config = dict(
    model='image VQ-VAE',
    dataset='microscope photos of single blood and bone marrow cells',
    train_examples=97085,
    image_size=48,
    crop_scale_min=1,
    horizontal_flip=True,
    color_jitter=0.1,
    bottleneck='vq',
    downsampling_factor=8,
    encoder_arch='vit',
    encoder_norm='layernorm',
    encoder_norm_position='pre',
    encoder_activation='gelu',
    encoder_mlp_ratio=2,
    encoder_head_dim=16,
    encoder_fused_qkv=True,
    encoder_bias='all',
    encoder_qk_norm=False,
    encoder_parallel_block=False,
    encoder_inner_norm=False,
    encoder_moe='top_k',
    encoder_num_experts=32,
    encoder_moe_every=2,
    encoder_expert_mlp_ratio=0.5,
    encoder_experts_per_token=1,
    encoder_shared_expert=False,
    encoder_patch_size=[8, 8],
    encoder_conv_stem=True,
    encoder_layers=16,
    encoder_width=160,
    encoder_positions='learned',
    loss='mse',
    latent_channels=8,
    decoder_norm='groupnorm',
    decoder_activation='relu',
    decoder_weight_standardization=True,
    decoder_widths=[48, 48, 96, 192],
    decoder_blocks_per_level=2,
    decoder_block='bottleneck',
    decoder_attention=False,
    decoder_upsampling='nearest_conv',
    codebook_size=256,
    residual_init='none',
    optimizer='muon',
    muon_scale='original',
    lr=0.04,
    momentum=0.9,
    nesterov=True,
    orthogonalizer='newton_schulz_5',
    adamw_lr_other_params=0.0015,
    grad_clip=1.0,
    steps=18100,
    batch_size=256,
    epochs=47.7,
    lr_schedule='cosine',
    final_lr_fraction=0.01,
    warmup_steps=3620,
    weight_decay=0.004,
    adamw_weight_decay_other_params=0.05,
)
Rows from block 10 of the encoder of a small image VQ-VAE, named by matrix and row number. Rows with one number belong to one neuron. Each number is 128 + 32 x the weight over its row's rms, rounded and kept within 0 to 255. All counts start at 0. Numbers have three digits each. After the name is the row's rms in percent of the matrix's.
After each neuron's rows are labels from the 100 images, of 14848, where the neuron reaches its highest value: "strongest on" is what is common among them. Only what is clearly more common there than usual is listed. The data: microscope photos of single blood and bone marrow cells.
# fc1: MLP up (encoder.blocks.10.mlp.fc1.weight, 320x160), inputs 0-79
# fc2: MLP down (encoder.blocks.10.mlp.fc2.weight, 160x320, transposed), outputs 0-79

fc1.56 073:104083197155139106146088116139072147124157090165167099119121148105120131151179125117157149080096141140105107091124206115144129171158156129130164148119100095115174082173128150082151115109120099170098189126144102129115166083151105138101151128
fc2.56 084:146156100074152148086129170121123132122170127128117110073169137110090139061092124218132086123137102133153144162115076136140084057117119154060134129151102110072134125083219138107153129107113131100161146123080102208090142159161145119157115124
strongest on: cell type: erythroblast

fc1.189 118:199103109073133086094144142145084086124131180127161133130118127112150105094165116172074156104097159082154123134067122114147054118115162145136158151110131175106160073096144096158099070091149197100146143151164202121132182113148159123093176150
fc2.189 113:131081168189143146159143136119107111108104159096164108111087122135154073109113144087140163159136161150096170131142158123149070134138137098070192157133150049070133133147168072095130153166129174131158136173089141160107188125089144074083176143
strongest on: cell type: artefact

fc1.27 075:166120136095167120121109134087113132144127108171116159113066165164106120151108158087110112089136202102105174114125141184110106111124117187125195117179149178190187175191141119176119095156181113078160101137104133085121156056180127155111105112
fc2.27 070:211116164122127118189121148155139112130124180177133121103168112118128094084118112189139119127134169146078105140142154107161156132154165092163106109083159109119159175105134130082123094147159139178120096089145039168187111101129090124186088118
strongest on: smear: peripheral blood

fc1.153 104:133146124164135081141156124169111175114077128092116108143078138153144169128128142124079058103086137106122181104117082184092164081110051169091122152152140131146083135119149111134153134171087186132217156114119130125146114154120158155077080136
fc2.153 102:122151113172147129080094184123105151105146111145134128127116150064123188125109162132183145116145159073162097193199099114151136117174098085179080145135122147176107147120088060147117148081136087110107132128117127118136157116097041122114131121
strongest on: cell type: segmented neutrophil; smear: peripheral blood

fc1.315 099:145108124110129148175114151141059113122101068091172105106143151093136146152166110110082135105110169071157109099092137157105047134187140156104128116108153150088136087189132119107155129069125135158097135137181087122118200191194149144098132118
fc2.315 085:076120140119134162182151113137077142124140139115207107125089140095122103083110161168156086153210104117178138155097048109088149141115129172118066154147151105103086150110098109136116067144157121123180117157065181138109105119095081079090192156
strongest on: cell type: artefact

fc1.221 119:134121145122120133144167129173133066102112140125185113107110106147167167121063104167162139086075097098173214178122070138128118169101110124178080099189090090108127116067107110100161163137146129131094170148153129144151111178160142138129129121
fc2.221 110:120115128169147136093124123119165135145165044162130168158123130107074180145129109167120128083146182124135110128148093134118096125085117157099207225148104155063131132176093103192117086057177133156116152140152163137136107106092047121135202123
strongest on: cell type: promyelocyte

fc1.313 089:174135192127127154196122125076134186154087131133101193112167087173139138134150104109132078130069113137170126147102138178146123118154097168197121126174096196113187177144155124141129130184131078094086132152116104173130096109161060129079115133
fc2.313 091:108091137167102102099138102146126152177096125101187132195149087124143157106071122162091100178153116095153173109135122109169122114133133143118127114142121153097111111181116153142116087213045130153130111116136115110124128106106131090138112076
strongest on: cell type: segmented neutrophil; smear: peripheral blood

fc1.147 114:126144163145190114140092078154081071130122108145067161104132087172128156152129163144172097135054178146063134209162106150115126085140100093145097149154155112095087115094136199143078140131205073126126108151140094165141129108118113183102128109
fc2.147 102:104147092126163168173145185144137139152173106080121123128101139146135106140113187124154175154161065146130131059128117129116164135137126181112126134136155111090130144134146113125113072120132138079119161187095120198176120056095152095092127074
strongest on: smear: peripheral blood

fc1.209 086:097101136039163103179075182059141176154151139100089121144156110148118165110161123138183096159090088085082133121137177146135142119181216125135180067093148166106163077094117122168185155142113117140130111140136066124148050157113163114122074065
fc2.209 086:166148112043140100129065095149081155080129096122125124110093182149123082130152161068061150125136151154092089124127187178110119060125132141072092128177144104154102141193156182200195099147070185140107103164136116135140121172139132173141142139
strongest on: cell type: segmented neutrophil

fc1.145 103:091181169119135092144165149078054143119160090136168117114177116105144129126099086178139149106101127136161091164117056164159150137104101108143111069166173124096113136162152120080079114074120158148163124213093114219135093102148179180112125113
fc2.145 111:084132078107173099157103138155106087101160094140122123192135181103103124106153079106135121141169112195078109108083142108137185136153116137071112093100149123164107097166143137138131082137187082130118105054162168126143090135102104158127125156
strongest on: smear: peripheral blood

fc1.216 071:107149138138107156117127067050165133126102159107092087052163085106155128122115138186085121076147122111109117168118158099113118112180165132115100151183179124094160115177162176133112159111132140149151141124118178139104149116101089177123116137
fc2.216 066:084176184142105156141146130202118130161117125070159143087087127098087051128149191132128109164132094123147128114076050136113129145186146149116147170080139176118126106123112141135147097125117159068112101125116101109103113117077123145166197124
strongest on: cell type: segmented neutrophil; smear: peripheral blood

fc1.291 097:125134168098144104149094083164177182149075110119111115150116167184099169107110198083178103167170117084131129078146131087154124073149107157148130155186167112098077144131169158142168147202101146138174106131132102121111106143075096119090090134
fc2.291 093:159137145146122086072130141131138123096192124143097167129135091123139167127144059143164072092153135158154103133138146134161085164141077109089153171074126114088126102139113106153105097071126100119210092157149150129126142138130095100144080146
strongest on: cell type: segmented neutrophil; smear: peripheral blood

fc1.261 089:140099143166152153065105144135102146188148111135136063140133098128081208141187190113133157139128136093168121158129138124095155143187094102091113136157032102136104071126163112143178141086129052157095108147138137155159132177124147107099083128
fc2.261 086:174130124108120174135144078093059189048107122134170122197181114133161229154104113166120096080153144102108073141154113165135143089135143188087099144086125119120117111131128134142177087123125133095150129144145146130108141056156094114131139160
strongest on: cell type: segmented neutrophil; smear: peripheral blood

fc1.242 105:118112148131172167130119146171058131101155118216096140139164143091089150150103120155192110104090153153139085100167156107088063098144158123160140158120142133182095129197103085122133146111080128136163110101085123141116153146098174223153105080
fc2.242 103:123173119116149153140141135173132164163099142082153131134054104179155110137153134154112138142110087095111140150127099145054151161194088202062109158133149087102107141091084117159148154127113106126136181147119139090106112119168135131097154135
strongest on: smear: peripheral blood

fc1.237 069:126109152058120165139101136093137108149096090091111110175143133098130133105158148069090126181150127102133119139150031121098140118148141110143106100108110164125067108163165113211126107120138125142155127139134131175139044077127124136092103128
fc2.237 062:121143115172142056109155117149142130169134186127065150146115131087080158155142090128069100157140108206099138199092102117136137115105113111099102153088170167128143117111092126137139161148110135181152163096144128096152184129173161133127127142
strongest on: cell type: segmented neutrophil; smear: peripheral blood

fc1.283 085:182132177104166098082149131122144061151150156138127144097073099114156141114118111130132105180065151139092177112143070094103162132155127199130183132147065168130154096072164099097079118128139121114089102124186182096180104140127083132138140155
fc2.283 079:146093162152120125139105161148149174122112113173111134084135107122156078127100069194076089153110108157125095154108145157192086105177105143111129128090113161116107142149116071209140075176145154104122197109139155089151186160113105131148118160
strongest on: smear: peripheral blood

fc1.298 039:120149159109163094081122157089125168136181089173183143088112162137139099140189087110102101117137125127158123138085157123195100126097182136172174129145069183114105089130160165150159128134110183133161106147130058132109110118151105069158076083
fc2.298 036:117077122124153120131155121154114162134133185123104208127130077131136117120082213157152123123189119151143127140108148144119082068177137154073099114125118143072156173167107084129102163112129136152100107145080083124137131173107156163137104140
strongest on: cell type: segmented neutrophil; smear: peripheral blood

fc1.243 124:128174136103188060107136143123111150121149115098106095169146112174079136173142193171090110117112127150156120069195083125103100146139154076128130113151119075120149134156116150139140131104125125167130086170076147163169184110101141112133136110
fc2.243 112:114150131097110131132160098136142058097158122108117134063145106118167203148185124123172142111156149114081181169153113120159117171049123101187160152119200115123184145118095172182083156120117161142133074117039065141161087155038133096133089091
strongest on: smear: peripheral blood

fc1.229 120:109121131030166066090133106089112138144097128151102150125105109159114111135101135104177110130069131118104202126180186143135110096132185138149137118172058165143043115106173112205141109119062104138079141161132105150134096155125085079097098120
fc2.229 122:143120195151085123122153136140130158141111131103070181091122129138171123091116144128132128167108151129161116097131171153121116086145098103108141086098162105089063179147138156144114137099168106085202175081139111069116080114136234191185133148
strongest on: cell type: segmented neutrophil; smear: peripheral blood

fc1.206 088:095120149129152099119160161128166156138098079113111180115135100113104150141145153139124111143150133133095109074080112172154158114121152162093144112202140173173141117071180105137140153092161153111127100171111094090147070091111122142043117131
fc2.206 088:165176077115174159148087090142181134125121116116186147120095154129154101153071173101111121148168096118129119084159098098093068198125090087130057114137099089152193089110139073126135069185137136116133123126117152171165134140087084142112064147
strongest on: smear: peripheral blood

fc1.25 119:095169187150153102119082125166096110114115107138082122169070070134078170178195103150089106122106184101115134176118129174133094140105114115176156139125076154127146104076074148115132117159162104106101148143163097156117093111127115114146144122
fc2.25 115:078187126203111168129152094170133154120168126139117114119057126144094144139116088171104145131131099115147097166085107094150132211150103114118109127138116171104105078090136125062189196152162106042136164157099137144143074129115111123147135103
strongest on: cell type: artefact

fc1.42 130:124176145087127081091139182130093123141102125128161114191099140073152130111199113149193097137115113090089078082111170120135113152139142097124100170143133096157108136117133164121104109147154091145113130174077171178102140131106096166169127178
fc2.42 155:156148171128108082098137094102123069165144080111132138157056150110140117075223065114149120112147138113166140130114097141129115121163152098132073107152156103109093144126144143135158080154107165150121069152141168157148147111111119116160131156
strongest on: cell type: erythroblast

fc1.23 098:083159154131144171104158171149126137142190193124131159122084137159129119136130128146121170137114138092108088114162129126187107072131126128192129091159061094141114127135092136146107084150073062089076104161140126167134119144092166105149135152
fc2.23 092:165112156137097081101119154147096066173143141126128141147124098154175126092121099166135118135171027096105121121187153125161120148135102118104125105076119118113087155136143171109167127108136112151115086059089179165141117104174168138215149159
strongest on: smear: peripheral blood; cell type: segmented neutrophil

fc1.1 063:090206164123156125082157191124156132125166189135109114103105087142136119086117187160140166109066095092166110101123102091162105197149101112101149142120160120137142109111079157080094175163119077094128154070198183098132133178164169146129112098
fc2.1 061:143186161191166114118148089160155132119176114121117148122115154139100094077131126175088187132127084097135092093115151146135122119103159076121127193096131090095131118144136088065128134147101167181189051169065153137099098126153171102102167146
strongest on: cell type: erythroblast

fc1.240 116:194178171171174136110081181112113085163143125123150172112177165181107169127153111098113136167146091093106136133118139061095108182170136148077088130148170063155115128146127135061118151143128134166115121128115101097069162096081101108137091064
fc2.240 118:151095108110075106088147100165132147125115126114125123099155126126139092122099165162170151111085143117121093054124132172168162110170130086154178091130148171139106126107128086126175136160133108155175127142139102099153143152171185169085082144
strongest on: cell type: promyelocyte

fc1.29 098:098123097121145086122105165172144087138069168134096151156134073159147109071076188175168166144125155130102137148106131102145150135174121149177121202106111136148154136141114192122150100096087086124112213115099156115187065103164143128109137165
fc2.29 094:159112142095126168116124119114099142145141124142067206168081148068164168161125093148097148142105151151148148100132136108154086129145129131087207100148104121099073126138178129169165181176142114085117117044137074133108097082136153133094109105
strongest on: smear: peripheral blood

fc1.282 130:121107147091131156144118157125083120134120114125115145158022135100119142170151087202120136154105133120136146164116126080145130091125075121138076132151103135130138102107088128147153142116167107128151141178169137171131138107164177094197155152
fc2.282 115:102109163157061163108100123147110149074110152091118167108042113119133116117044064127163149153186143097101154146100160125149104124160119108105082094146140146088166132088118097118118166149132108133164134134151099124098122076159116056172112138
strongest on: cell type: artefact

fc1.312 089:086128123076163141118108091138129135127111065166161119036120085108071133060123152146162132122089151098060106171133158188144128147169136110110150106184157111118160126120139135183160141168095187161184108153128102161118139121141168161104145160
fc2.312 082:173104147163152064108127127143114133148125184117132149172169103089139127106120130142122062096134143129142137190123167113132132106111144124172077075138122130167086077122143121179132114119099092091131100083128146129094132135148095062126092090
strongest on: smear: peripheral blood

fc1.14 091:151103114088167150044127155079118118130145181137129091097092133072159144138150083111125180139108126142139110136153156128166197089142135095117110137170126135148172113105139096076167130163097167160120162089162143192111100161123169164141126110
fc2.14 090:177108151106180095162111133145117114100116136180170112130124097188119171116157136124128118132154202127111086141168111116112151199140157069144134147119104148113103100106131151190151094106144150115108088100216125116134156130181099142110125144
strongest on: smear: peripheral blood

fc1.31 110:115127070112174089132198129135070115139147120152087184147124122155149144086060094117133083133128160106143107100119101159133072095118128139168107149114124128182169131073168188149119160152104141132123182107126116138079103131150169177146175159
fc2.31 102:142101181229146156115107144120103135177106075171148135148082153187098152090116157155124130138068120115099112155133125099078110158110116142095147104069176083072127127148084092075164183118145111101138129137113039074107114104117164129095168152
strongest on: smear: peripheral blood

fc1.48 090:109133184166136103098151131090118152185102087121152119130140111103122160164141071110151144135102164122066113109085139143117109072154138113158111116125088121129121127172091139186134207104095163143146128104081165115113153118214123102162138105
fc2.48 088:109050126079099141106157087116148152106138092115095083171112154112163095106105170142117139075058140124174073165126144143158161169140141139136105068112133124096172142145144126212111143102142079145076126185161109136181149191063132142144143168
strongest on: smear: peripheral blood

fc1.203 110:180085139163119132078127144181123118187108100099162098108133122144145164106143143074155153123065080113109193152187067134135139115155071199092100097141133098155132071107089108141132156121128134133158186139119082131169135142103107133124126181
fc2.203 102:112091130149130123188184137147134157113146143195103109101108185097072150130151117181119104114106164125193201091105069148123093177159145074105150191114112182120151164173105107151092195051141124213063139123125148136145096101136145113119107090
strongest on: smear: peripheral blood

fc1.197 129:135167182163129126139111113170105116134117098171080110138113085149089152159184128165103104121064206131079163168107121167133088138114130110151154141129104163118124093080088129123106117156183136150106179134139074145121088075090140135150093126
fc2.197 107:081158114186133126184138125161151174107143118139091089135062145141126157121102115152143177151158135091159093126094128095131159185158063165129111110118102119110101101122133150085102174115148088035127166157102166173159126137197115095117139108
strongest on: cell type: artefact

fc1.289 104:126127185069152121104177141081152181168099109071045118122130132156111118174136165168105164116144185083110143101105160121187115126148143074176128151159151128101116128147129141171119120179094143168158153087170122149138096166089172110133089160
fc2.289 100:098133119113117118171123099130171171086144130114075098120107097184140099069169124111167113143160109177077132147078158095150118143073162177136157109076142127102125168110190167126146117087118151096143140086135057135143157072138101153130142080
strongest on: cell type: segmented neutrophil; smear: peripheral blood

fc1.44 075:082142163140141081114128105106121126128077111121139178171115140111038129143174134182074096055154151096093131165097158166203085092145186151163148130095119116095150121186069180151115137117146145156085086142113144130140098118143196189134126123
fc2.44 070:119133114156108133195105087143196089171108166110171121132100172157146134142125150100158126160099091120158184131099182113105121169155103161133130204141118128111119108142135087110142134138080090148104063113176126158122162158161132065112128084
strongest on: cell type: segmented neutrophil; smear: peripheral blood

fc1.176 122:137166178094165100137156146127058071119086138123087132074076052155129165135206132121141131097132138096157123162116145102124186110112163123062129174167126166100162109130063091167157146135102145072151195184072136159130100168175100134149131133
fc2.176 109:113149073125197120109193123089105049135130136091145122170162154082120094175130096152093191147186133191128109111107110106114130063156105086195112093176155109128142148010170121168100151154112098099199172090124148140118122112102154163059152112
strongest on: smear: peripheral blood

fc1.32 055:116071134144172073132137127137061113124148133132143097128079148149106076105143154119145047037150183112093152070131203166140123133140160083132104126081125206155141103108165138137134111112088118162129154218157120178139090141142171124079089179
fc2.32 058:133135166132116071112121160103164125137146151154136147105094059175135146131169097171162157089168074133175128097136081177159136173147134092141151150133158087079145140125106104123127111112166125106110145101099132100124117152137095155117086134
strongest on: cell type: artefact

fc1.311 096:142127131100128109224088132097078148148074152102114123101131099148091201135114136138189115155053131094085131105142170154113152135153153108111083078150153145159132102140155095125179171093124098082082099202126072147167118174125108095179078147
fc2.311 105:157108110108134138084143072174073124116091155110127074164094169191116146094179104123108156140144150107124089134100123130106145146080092092031143155170111103138121068125186186137070135186127097109170143171131144133100139067154163092140105123
strongest on: cell type: segmented neutrophil; smear: peripheral blood

fc1.37 099:137138136121146164068205097095089186127114099081143100151141110085137105132117144096143101115106118145128098138139119154136206103077129134159105153168069162114100127145174107082154143134181142185178128133169118139098051166162126171110131130
fc2.37 091:197134140125153085048167108134098096144110165113120142116104097078079199122137038132114126112144151162130147132110166113079076110111114173125138091110161009204128097072149108124183142134136099126156180144097119164146142156167169137093113111
strongest on: smear: peripheral blood

fc1.9 081:106113102087168119098171130098094082188108072183069133186144144111102161129133194119126105150125113146152173150134169158087157151128111112143160156141058146116106122132087133099116173141114066150136132113115079112104078190082097180176150094
fc2.9 080:181146112146074201121149160124146109099079163104228113118110137110174141142136126158099151147146133128133113135135105174134109120107127116055060174132156103048085100166122159093165121143166132118095098199136185112086096122161086121129138099
strongest on: smear: peripheral blood

fc1.186 102:113141133171163134176142157171103107098201096144165080099096113169120142139076107170191147157130182046120108149154191154167062133158170068126110149143121155164127115105156048146112097136087200122112108113167136112052153125141140149101093170
fc2.186 090:077118154146096103084083132120107111120209182073130118121143114077146087101189153098094116130099084126134132150164130182128138162136160180187158124156090078120126107105092094056104104139201176128135130138109178138143090163108093136133136104
strongest on: smear: peripheral blood; cell type: segmented neutrophil

fc1.218 088:171132142173164097136134082085130139170131142160082145103143115158086188171164152152095138127102194117157069117088126137073076078152144088207135115148063133143186145089183160214079064128142114185123194152173108107049100124152135106110150127
fc2.218 084:131150185126136050082089114206132132094069182176131079133141158165149155095116181115110157109089065079135108072115109113148107137116139152135135176067109133108123119113144133100150160120099165130141110165119126130151130138098093166132176151
strongest on: smear: peripheral blood

fc1.309 091:090174135047157139133158139107120126114141091095078135121092183157120121171163131125133111120091136155116062120120176163151114141167123128151150119155159181171122128121173143164172150113144061092067143099176069118089096137109172116133201161
fc2.309 083:110130137104117131091165124159115113181132191099114174112173116118111133097093131119124119127113141135113139079111160111114108137164169067064181106089134108100173110135151140154093139109118134160140137151115124132135128199171140158117172144
strongest on: smear: peripheral blood; cell type: segmented neutrophil

fc1.265 092:189162170100116162089123060112058175159138189106162084137128172109126139094114105127110136136098180177133114078112126147111114133125148129186137192142106088164041093173149156105166162147141147128186101166134131192112169084075135139148110094
fc2.265 087:084128088085142090074167172102170162155123104136102138149105197189118131100113124168152093178212108105143138189085155137059093109170083032115122085143084102117135147131113094117127065119087152152137126144107133085159108175121128154073142105
strongest on: cell type: segmented neutrophil; smear: peripheral blood

fc1.263 106:105165102051152139117168202112070125129125112146168106188102120089090158110220131133161178118119092131102113104148192092121147135109151125136086113135126099171128143129123121128104073178101136097104116172135122182101196126110126168136123155
fc2.263 105:163121232098069121116104136154136041173144097146092159121105111115210117058155110085191114121147189110111165145155083185120114131214134122154096084142110100096061163101161070154130142080145159130130107141137166192131114150104125109093098140
strongest on: cell type: erythroblast

fc1.234 130:169123137101172083075113169117092117136086142123120177086111135133123147144137110144135092113135189128112167115173123126089112104083131122160173079152152154148148143165141128163162074138150107124166150043100127125092178054107220117074103102
fc2.234 131:128131163141076170197086100146131114126121150177174110138154141128127148187115160126117123138132140096164094160120150053111131126148150111205075160114184124167132078127171106144086134152138179169107057201097110140135127151136123088186095129
strongest on: smear: peripheral blood

fc1.60 083:156118120056200111118106167093173179169082129118139127128145105072087165178163144115167161165091125121114154123096127117129111134163186110108192118153125124139169154115104131131175082132163134059147061167157133145126112115089106149149079058
fc2.60 075:133181129211161109127150101121104115138124136203144099114146085113109101091168128154155115159189149162116060171157136056151130126107138030130079159084083120151150154103126106149099131149150135098071151091138176119159154110176084143134136182
strongest on: smear: peripheral blood; cell type: segmented neutrophil

fc1.288 108:180153125092173097089136153054150123195098122123107126132176088141142123166167162130112130069119156103111100149088129117143137088181179138130109132134176149119113143139138146169127169154053145138172159131123091146181127119116070059131097113
fc2.288 105:093097117180126114090098180149155174158111136169150129113160107126078153108106112141177121174134161190127158105093106103103142093111122101137173154104038157096125101145117045167066112125112166137098101145182154122128098139094087122199154129
strongest on: cell type: segmented neutrophil

fc1.303 092:129083109099123188117139162156130147115125129153095142160095144151130154160134196128134125103108111082085154093175143118142152069119149164144186111138123120194187110163106109118098098105109113183125144088128161177133150108138174178069072114
fc2.303 092:118153161122068144094159109142137110088116042167177183094141144129116070125104047142140153135076130117123168154130148169140063144119125110119114142119125141126101195143124129160144121125137131104127109092071138096095128118146161163109092128
strongest on: smear: peripheral blood

fc1.210 103:149122111141193154082136170147108124150128155166084112131167163123122204166138105139159151126072142061141107091169128134123119083166129132141129134123173108135126098058128085091182150136112146129091101190152071123162133188097151120168114111
fc2.210 113:112168105104118115136098128100144178164139154143113139140198124128081148160165163115165181123077150113170097102118095127122103099116179125152177122097121094126093106146157119143198172110099114118160111131078054118188149121116116181141153118
strongest on: cell type: segmented neutrophil