A small image VQ-VAE, trained from scratch.
Model: 9.84M parameters, 48-pixel images, encoder norm layernorm, encoder num experts 32, encoder layers 16, encoder width 160, decoder norm groupnorm, decoder widths [48, 48, 96, 192].
Training: muon at rate 0.04, 18100 steps, batches of 256.
Data: trained on microscope photos of single blood and bone marrow cells, 97085 training examples, 47.7 epochs.
Rows from block 10 of the encoder of a small image VQ-VAE, named by matrix and row number. Rows with one number belong to one neuron. Each number is 128 + 24 x the weight over its row's rms, rounded and kept within 0 to 255. All counts start at 0. Numbers have three digits each.
After each neuron's rows are labels from the 100 images, of 14848, where the neuron reaches its highest value: "top examples" is what is common among them. Only what is clearly more common there than usual is listed. The data: microscope photos of single blood and bone marrow cells. In brackets: how many of the 100, against the usual share in percent.
# fc1: MLP up (encoder.blocks.10.mlp.fc1.weight, 320x160), inputs 80-159
# fc2: MLP down (encoder.blocks.10.mlp.fc2.weight, 160x320, transposed), outputs 80-159

fc1.1:141137117108131094168121107118122107163090165093135147116174114075109129097118123091134129144120106122141148116154152137143156110114110152122131147112129126115166120188130117136144098132099144104129168088148099159129144109130098113153108149
fc2.1:111136123120143160113097123198147134141118129118162138109135157103146131121130112118118112131138108135147132115128141146165168151112119049129120096150130094086121116141120144108107145128154104162125110115136143145136198106076140116093153102
top examples: cell type: erythroblast (67 vs 14.3)

fc1.25:156150138131171111093084144107098127135153130140095101133153128167073183137173091134145121159126140110140112150136121111140140079127140121167122172109073120162120121140133159105094170117110085126105174128118142161136127123097145096137141137
fc2.25:141174140149160137057125148124105083103128145112098098132092130127124117113157134167104096124117155130164120134089131140154144099122108123144124148129106141160101125121142112142130145170130124133129140104096142162121184157116149139079142095
top examples: cell type: artefact (38 vs 9.8)

fc1.42:162103110079097133149136133129155151168122143145135129088189171106136146113100087149141147110161138120121099123179070126077139116137110145151096146145106142159149120097100114130153152086101146109099136135120094085148109128124115162121114120
fc2.42:174090133133144096101117126121156106120123149163171165146122168127131160123084124155125174138142164126078139155119128130109112144147094138142075143159125121176125133111125111134074163077087135117106103154136124079156130113112147163122118090
top examples: cell type: erythroblast (39 vs 14.3)

fc1.153:125168160142146144128143154122117158119136154068152126121117120171097106131114128098145170131122104120090080141129142118127140109165140114131099132102106147123153129096145100133178110086145144115114102161178112142112093117092163160154129095
fc2.153:113093123125120126156108137176128091155146171163162147116118120131149132127179083124117132133167079105127142114153118093151109109113091170098147158109124150158128150128158184119155141107117106142126142117078133098113120111120097078123141142
top examples: cell type: segmented neutrophil (71 vs 20); smear: peripheral blood (56 vs 16.2)

fc1.32:120136108145139127143095136127117157145119137148116118171145123158125101142183096155091117131101131123126099146187107142113118173147070139138136134130134136109104108144116133137141132082082116163127112109136128142144130140098124117121094133
fc2.32:186116166139108159144121066092153099112104126160087114124150105081113170135140091151081154077109137125090146111143147122131112093143135125122140144124086148129146115123152131143160102129121151095151160095109115181108117172178085176128123116
top examples: cell type: artefact (25 vs 9.8)

fc1.264:103113135112123161165150148063137138127090163159160117124137158131101134150127148119107115151120088139127119127162146144108099124146113125112111169125133124157176097091134128087188146115111112111138168094122097118112101112124132136102114143
fc2.264:163144153143150088106138153102141149081111161128140100122185100127152127115178170132194123094103113100092101153111132150134134155108104082133130135139124113149139111121135120130117111104139156172168106116162202133141117120103135123101121150
top examples: smear: peripheral blood (89 vs 16.2); cell type: segmented neutrophil (46 vs 20)

fc1.197:175138135122161115076073142126086105139173152111085088119149109145089153127184103134148109164146129143145096143131116115150145082102141091141138133103107144138143133115124141122120205118111076103125169136124129153134139131101136119150135140
fc2.197:140150177148153105090107144142098114081142114129107129101094152118136150138076156147087137148139137148123129161092114141105146087110113131149139156093069119136091126126115135128160163144126111105123149157085136140146161173110172118101122114
top examples: cell type: artefact (33 vs 9.8)

fc1.221:131148101128126165159111144110154091128119119147111142128154159103142119145138167142138081140146142114158151134191117143118129130116108090164151141120102087100149125084149157100132147110109122138077143098114134095068154102160122091127138099
fc2.221:122157121086101114126149146087119158160111109143111127098144109130139082126122111119099144096114107147114097119118107116102137107165132125120124143162097149138140144106133120119134110108141124106141149170140101136129120134162139147159089196
top examples: cell type: promyelocyte (26 vs 6.4)

fc1.120:164137113136134119098123136139122155145105131143131152138088130148104132127131137137157120134095097136070125144155141084166128132121148110119123087146121116105130109078108137152166159120113087150082097107098183178128126110117124127105129134
fc2.120:107138119182108109126133159100127123129112135105079119105129128091134111151078126120142128094146126148109132165092123125114151140156064136147150101133097091109125070118155121138115106127158075147144137100109120105114156108136145104122109117
top examples: cell type: segmented neutrophil (55 vs 20)

fc1.291:168130120149108156087116144126116157097126174123127109102141102189116121129142115140118109151127114103101134117110146114155074139167089180100149102126107127144109111144118141109172157124113123119085138118109121099092146109117146162170120123
fc2.291:085140141119082136138132134101092153162127096128120140121143100133168126093156076148140089115112120125155148104092119134133128113137110091125150165147152105142154126129178123082116124123139192091111128152154158118168166117152098146201122145
top examples: cell type: segmented neutrophil (91 vs 20); smear: peripheral blood (44 vs 16.2)

fc1.315:158141121110161125175146130100121102145161117122128131130111106090105101113130178110163106153111103167109113165149122145135156126149117141131153105159110085122112105089157102124113136112135154093130135124204087117143122120123146176145113135
fc2.315:071110163124154146111171189144110114130149101141112126162139118104109150115141168109088141152128122130116121111140125144130102126122123117119116148146119127126102138171108145112116155133153110147115137115123093139123191123168103125116113176
top examples: cell type: artefact (28 vs 9.8)

fc1.189:137129099114100105166128178097152143149131123146135129127111112101132092182155123093146117157107134097096143121139152123133128148158171122145153138130096085107145075120145130121108145101129162091136174140153121141135088105131095124115115148
fc2.189:108123099084144141152149165127154159094143140125146143138148100118126164129109189127133110153168126143126099145090167101089141114145143119125095127147116133052127131103105121151106128134133135103113093135130109093123152113150088135120161098
top examples: cell type: artefact (33 vs 9.8)

fc1.263:157156153092125144135133154147127165153112120139113123057147163089116135096122116144131144106142113097121113124146089126090136133122088128124079147146110101146165111103144117109152174110095154110104141159141123141142139131143098189097153096
fc2.263:156120126126122081118133128149148123103126152151149129142118132159104169117088107138103168168138149129073130125116126144110108151164107118099100132156144092157120113130098140132113132103109119133123139145109162115152140127112137149132136122
top examples: cell type: erythroblast (37 vs 14.3)

fc1.138:115150117147080170124063107145132163105165104133102116152109151165121145150111107148114113102151167101123096112118126127119098137118142180122134091157122139129102106145103162134163107092133097199097139121130107148134123148141124109105122145
fc2.138:151141149148073172094111174114110109106148113163122124125148155138154115130174107109123165119130120121134121107075131119134123117154138097095111138139122134145146135119174140135145119127128136161130111095080143168135116122120151147139129111
top examples: cell type: lymphocyte (44 vs 15.2)

fc1.240:120154144113120156145124115120140140121101130141086153146114107145058147095144111118129124161108156134132112115163139077146114122169141155145157128156135088144073099131108094117179128120167130127136110123146144161142096143143115133112105105
fc2.240:124110140148158115139144126092130119075140105114165121150140131149147097127155152133110131161167060181129151130123112117111116121096112074127124147125146143111150157053186128172180134095105113132094129109124112122115142151096098146120129078
top examples: cell type: promyelocyte (25 vs 6.4)

fc1.282:096150161127118120113136178085104140173131068151103132143119126091094089163158131082114096199117167145142133132129157114139133090102105140130125124135093102144123143130107111103119171108136122090127193146147095131118089161126121139109097116
fc2.282:116118125113155102151196148087139118153174140197126081141149128107102123129155148087105108133180134178124122153093166107093113107153136149115136124157121147122147110147154130113114157166130165118104117128125106123114164139134123135128150110
top examples: cell type: artefact (34 vs 9.8)

fc1.186:159122160165142132141137141103091150140136112143136139123109147096100134145134143158072111099118092109094155135131111096147101168119093155137133137127125119129117100127143129127136138101129129183157109105146111107122109111114092097120097135
fc2.186:149167089125125115134151138138138095111104162128125083109133097153145119155108080143093151150192092095149124111126130151131117092115102116161138164175109135099117149104077108126149175109131144150118152150141150148147120128139137140137148134
top examples: smear: peripheral blood (90 vs 16.2); cell type: segmented neutrophil (41 vs 20)

fc1.136:165086142117114128131142077112168169114095158151098156115090137116129111126157142115134147150168110087174104122108114142128167156132113151122161118158141156136113151131096116098099132146129149124109121133108112137187148150123073116165114171
fc2.136:119117135094133136126110110117145110135112128110107137142138087147117141167130110179129136112138140094135140131154157130124112094113091114169086105120123124135135156094110139137138162081173142125132145107129131137084127097082144116159117114
top examples: cell type: eosinophil (68 vs 4.2)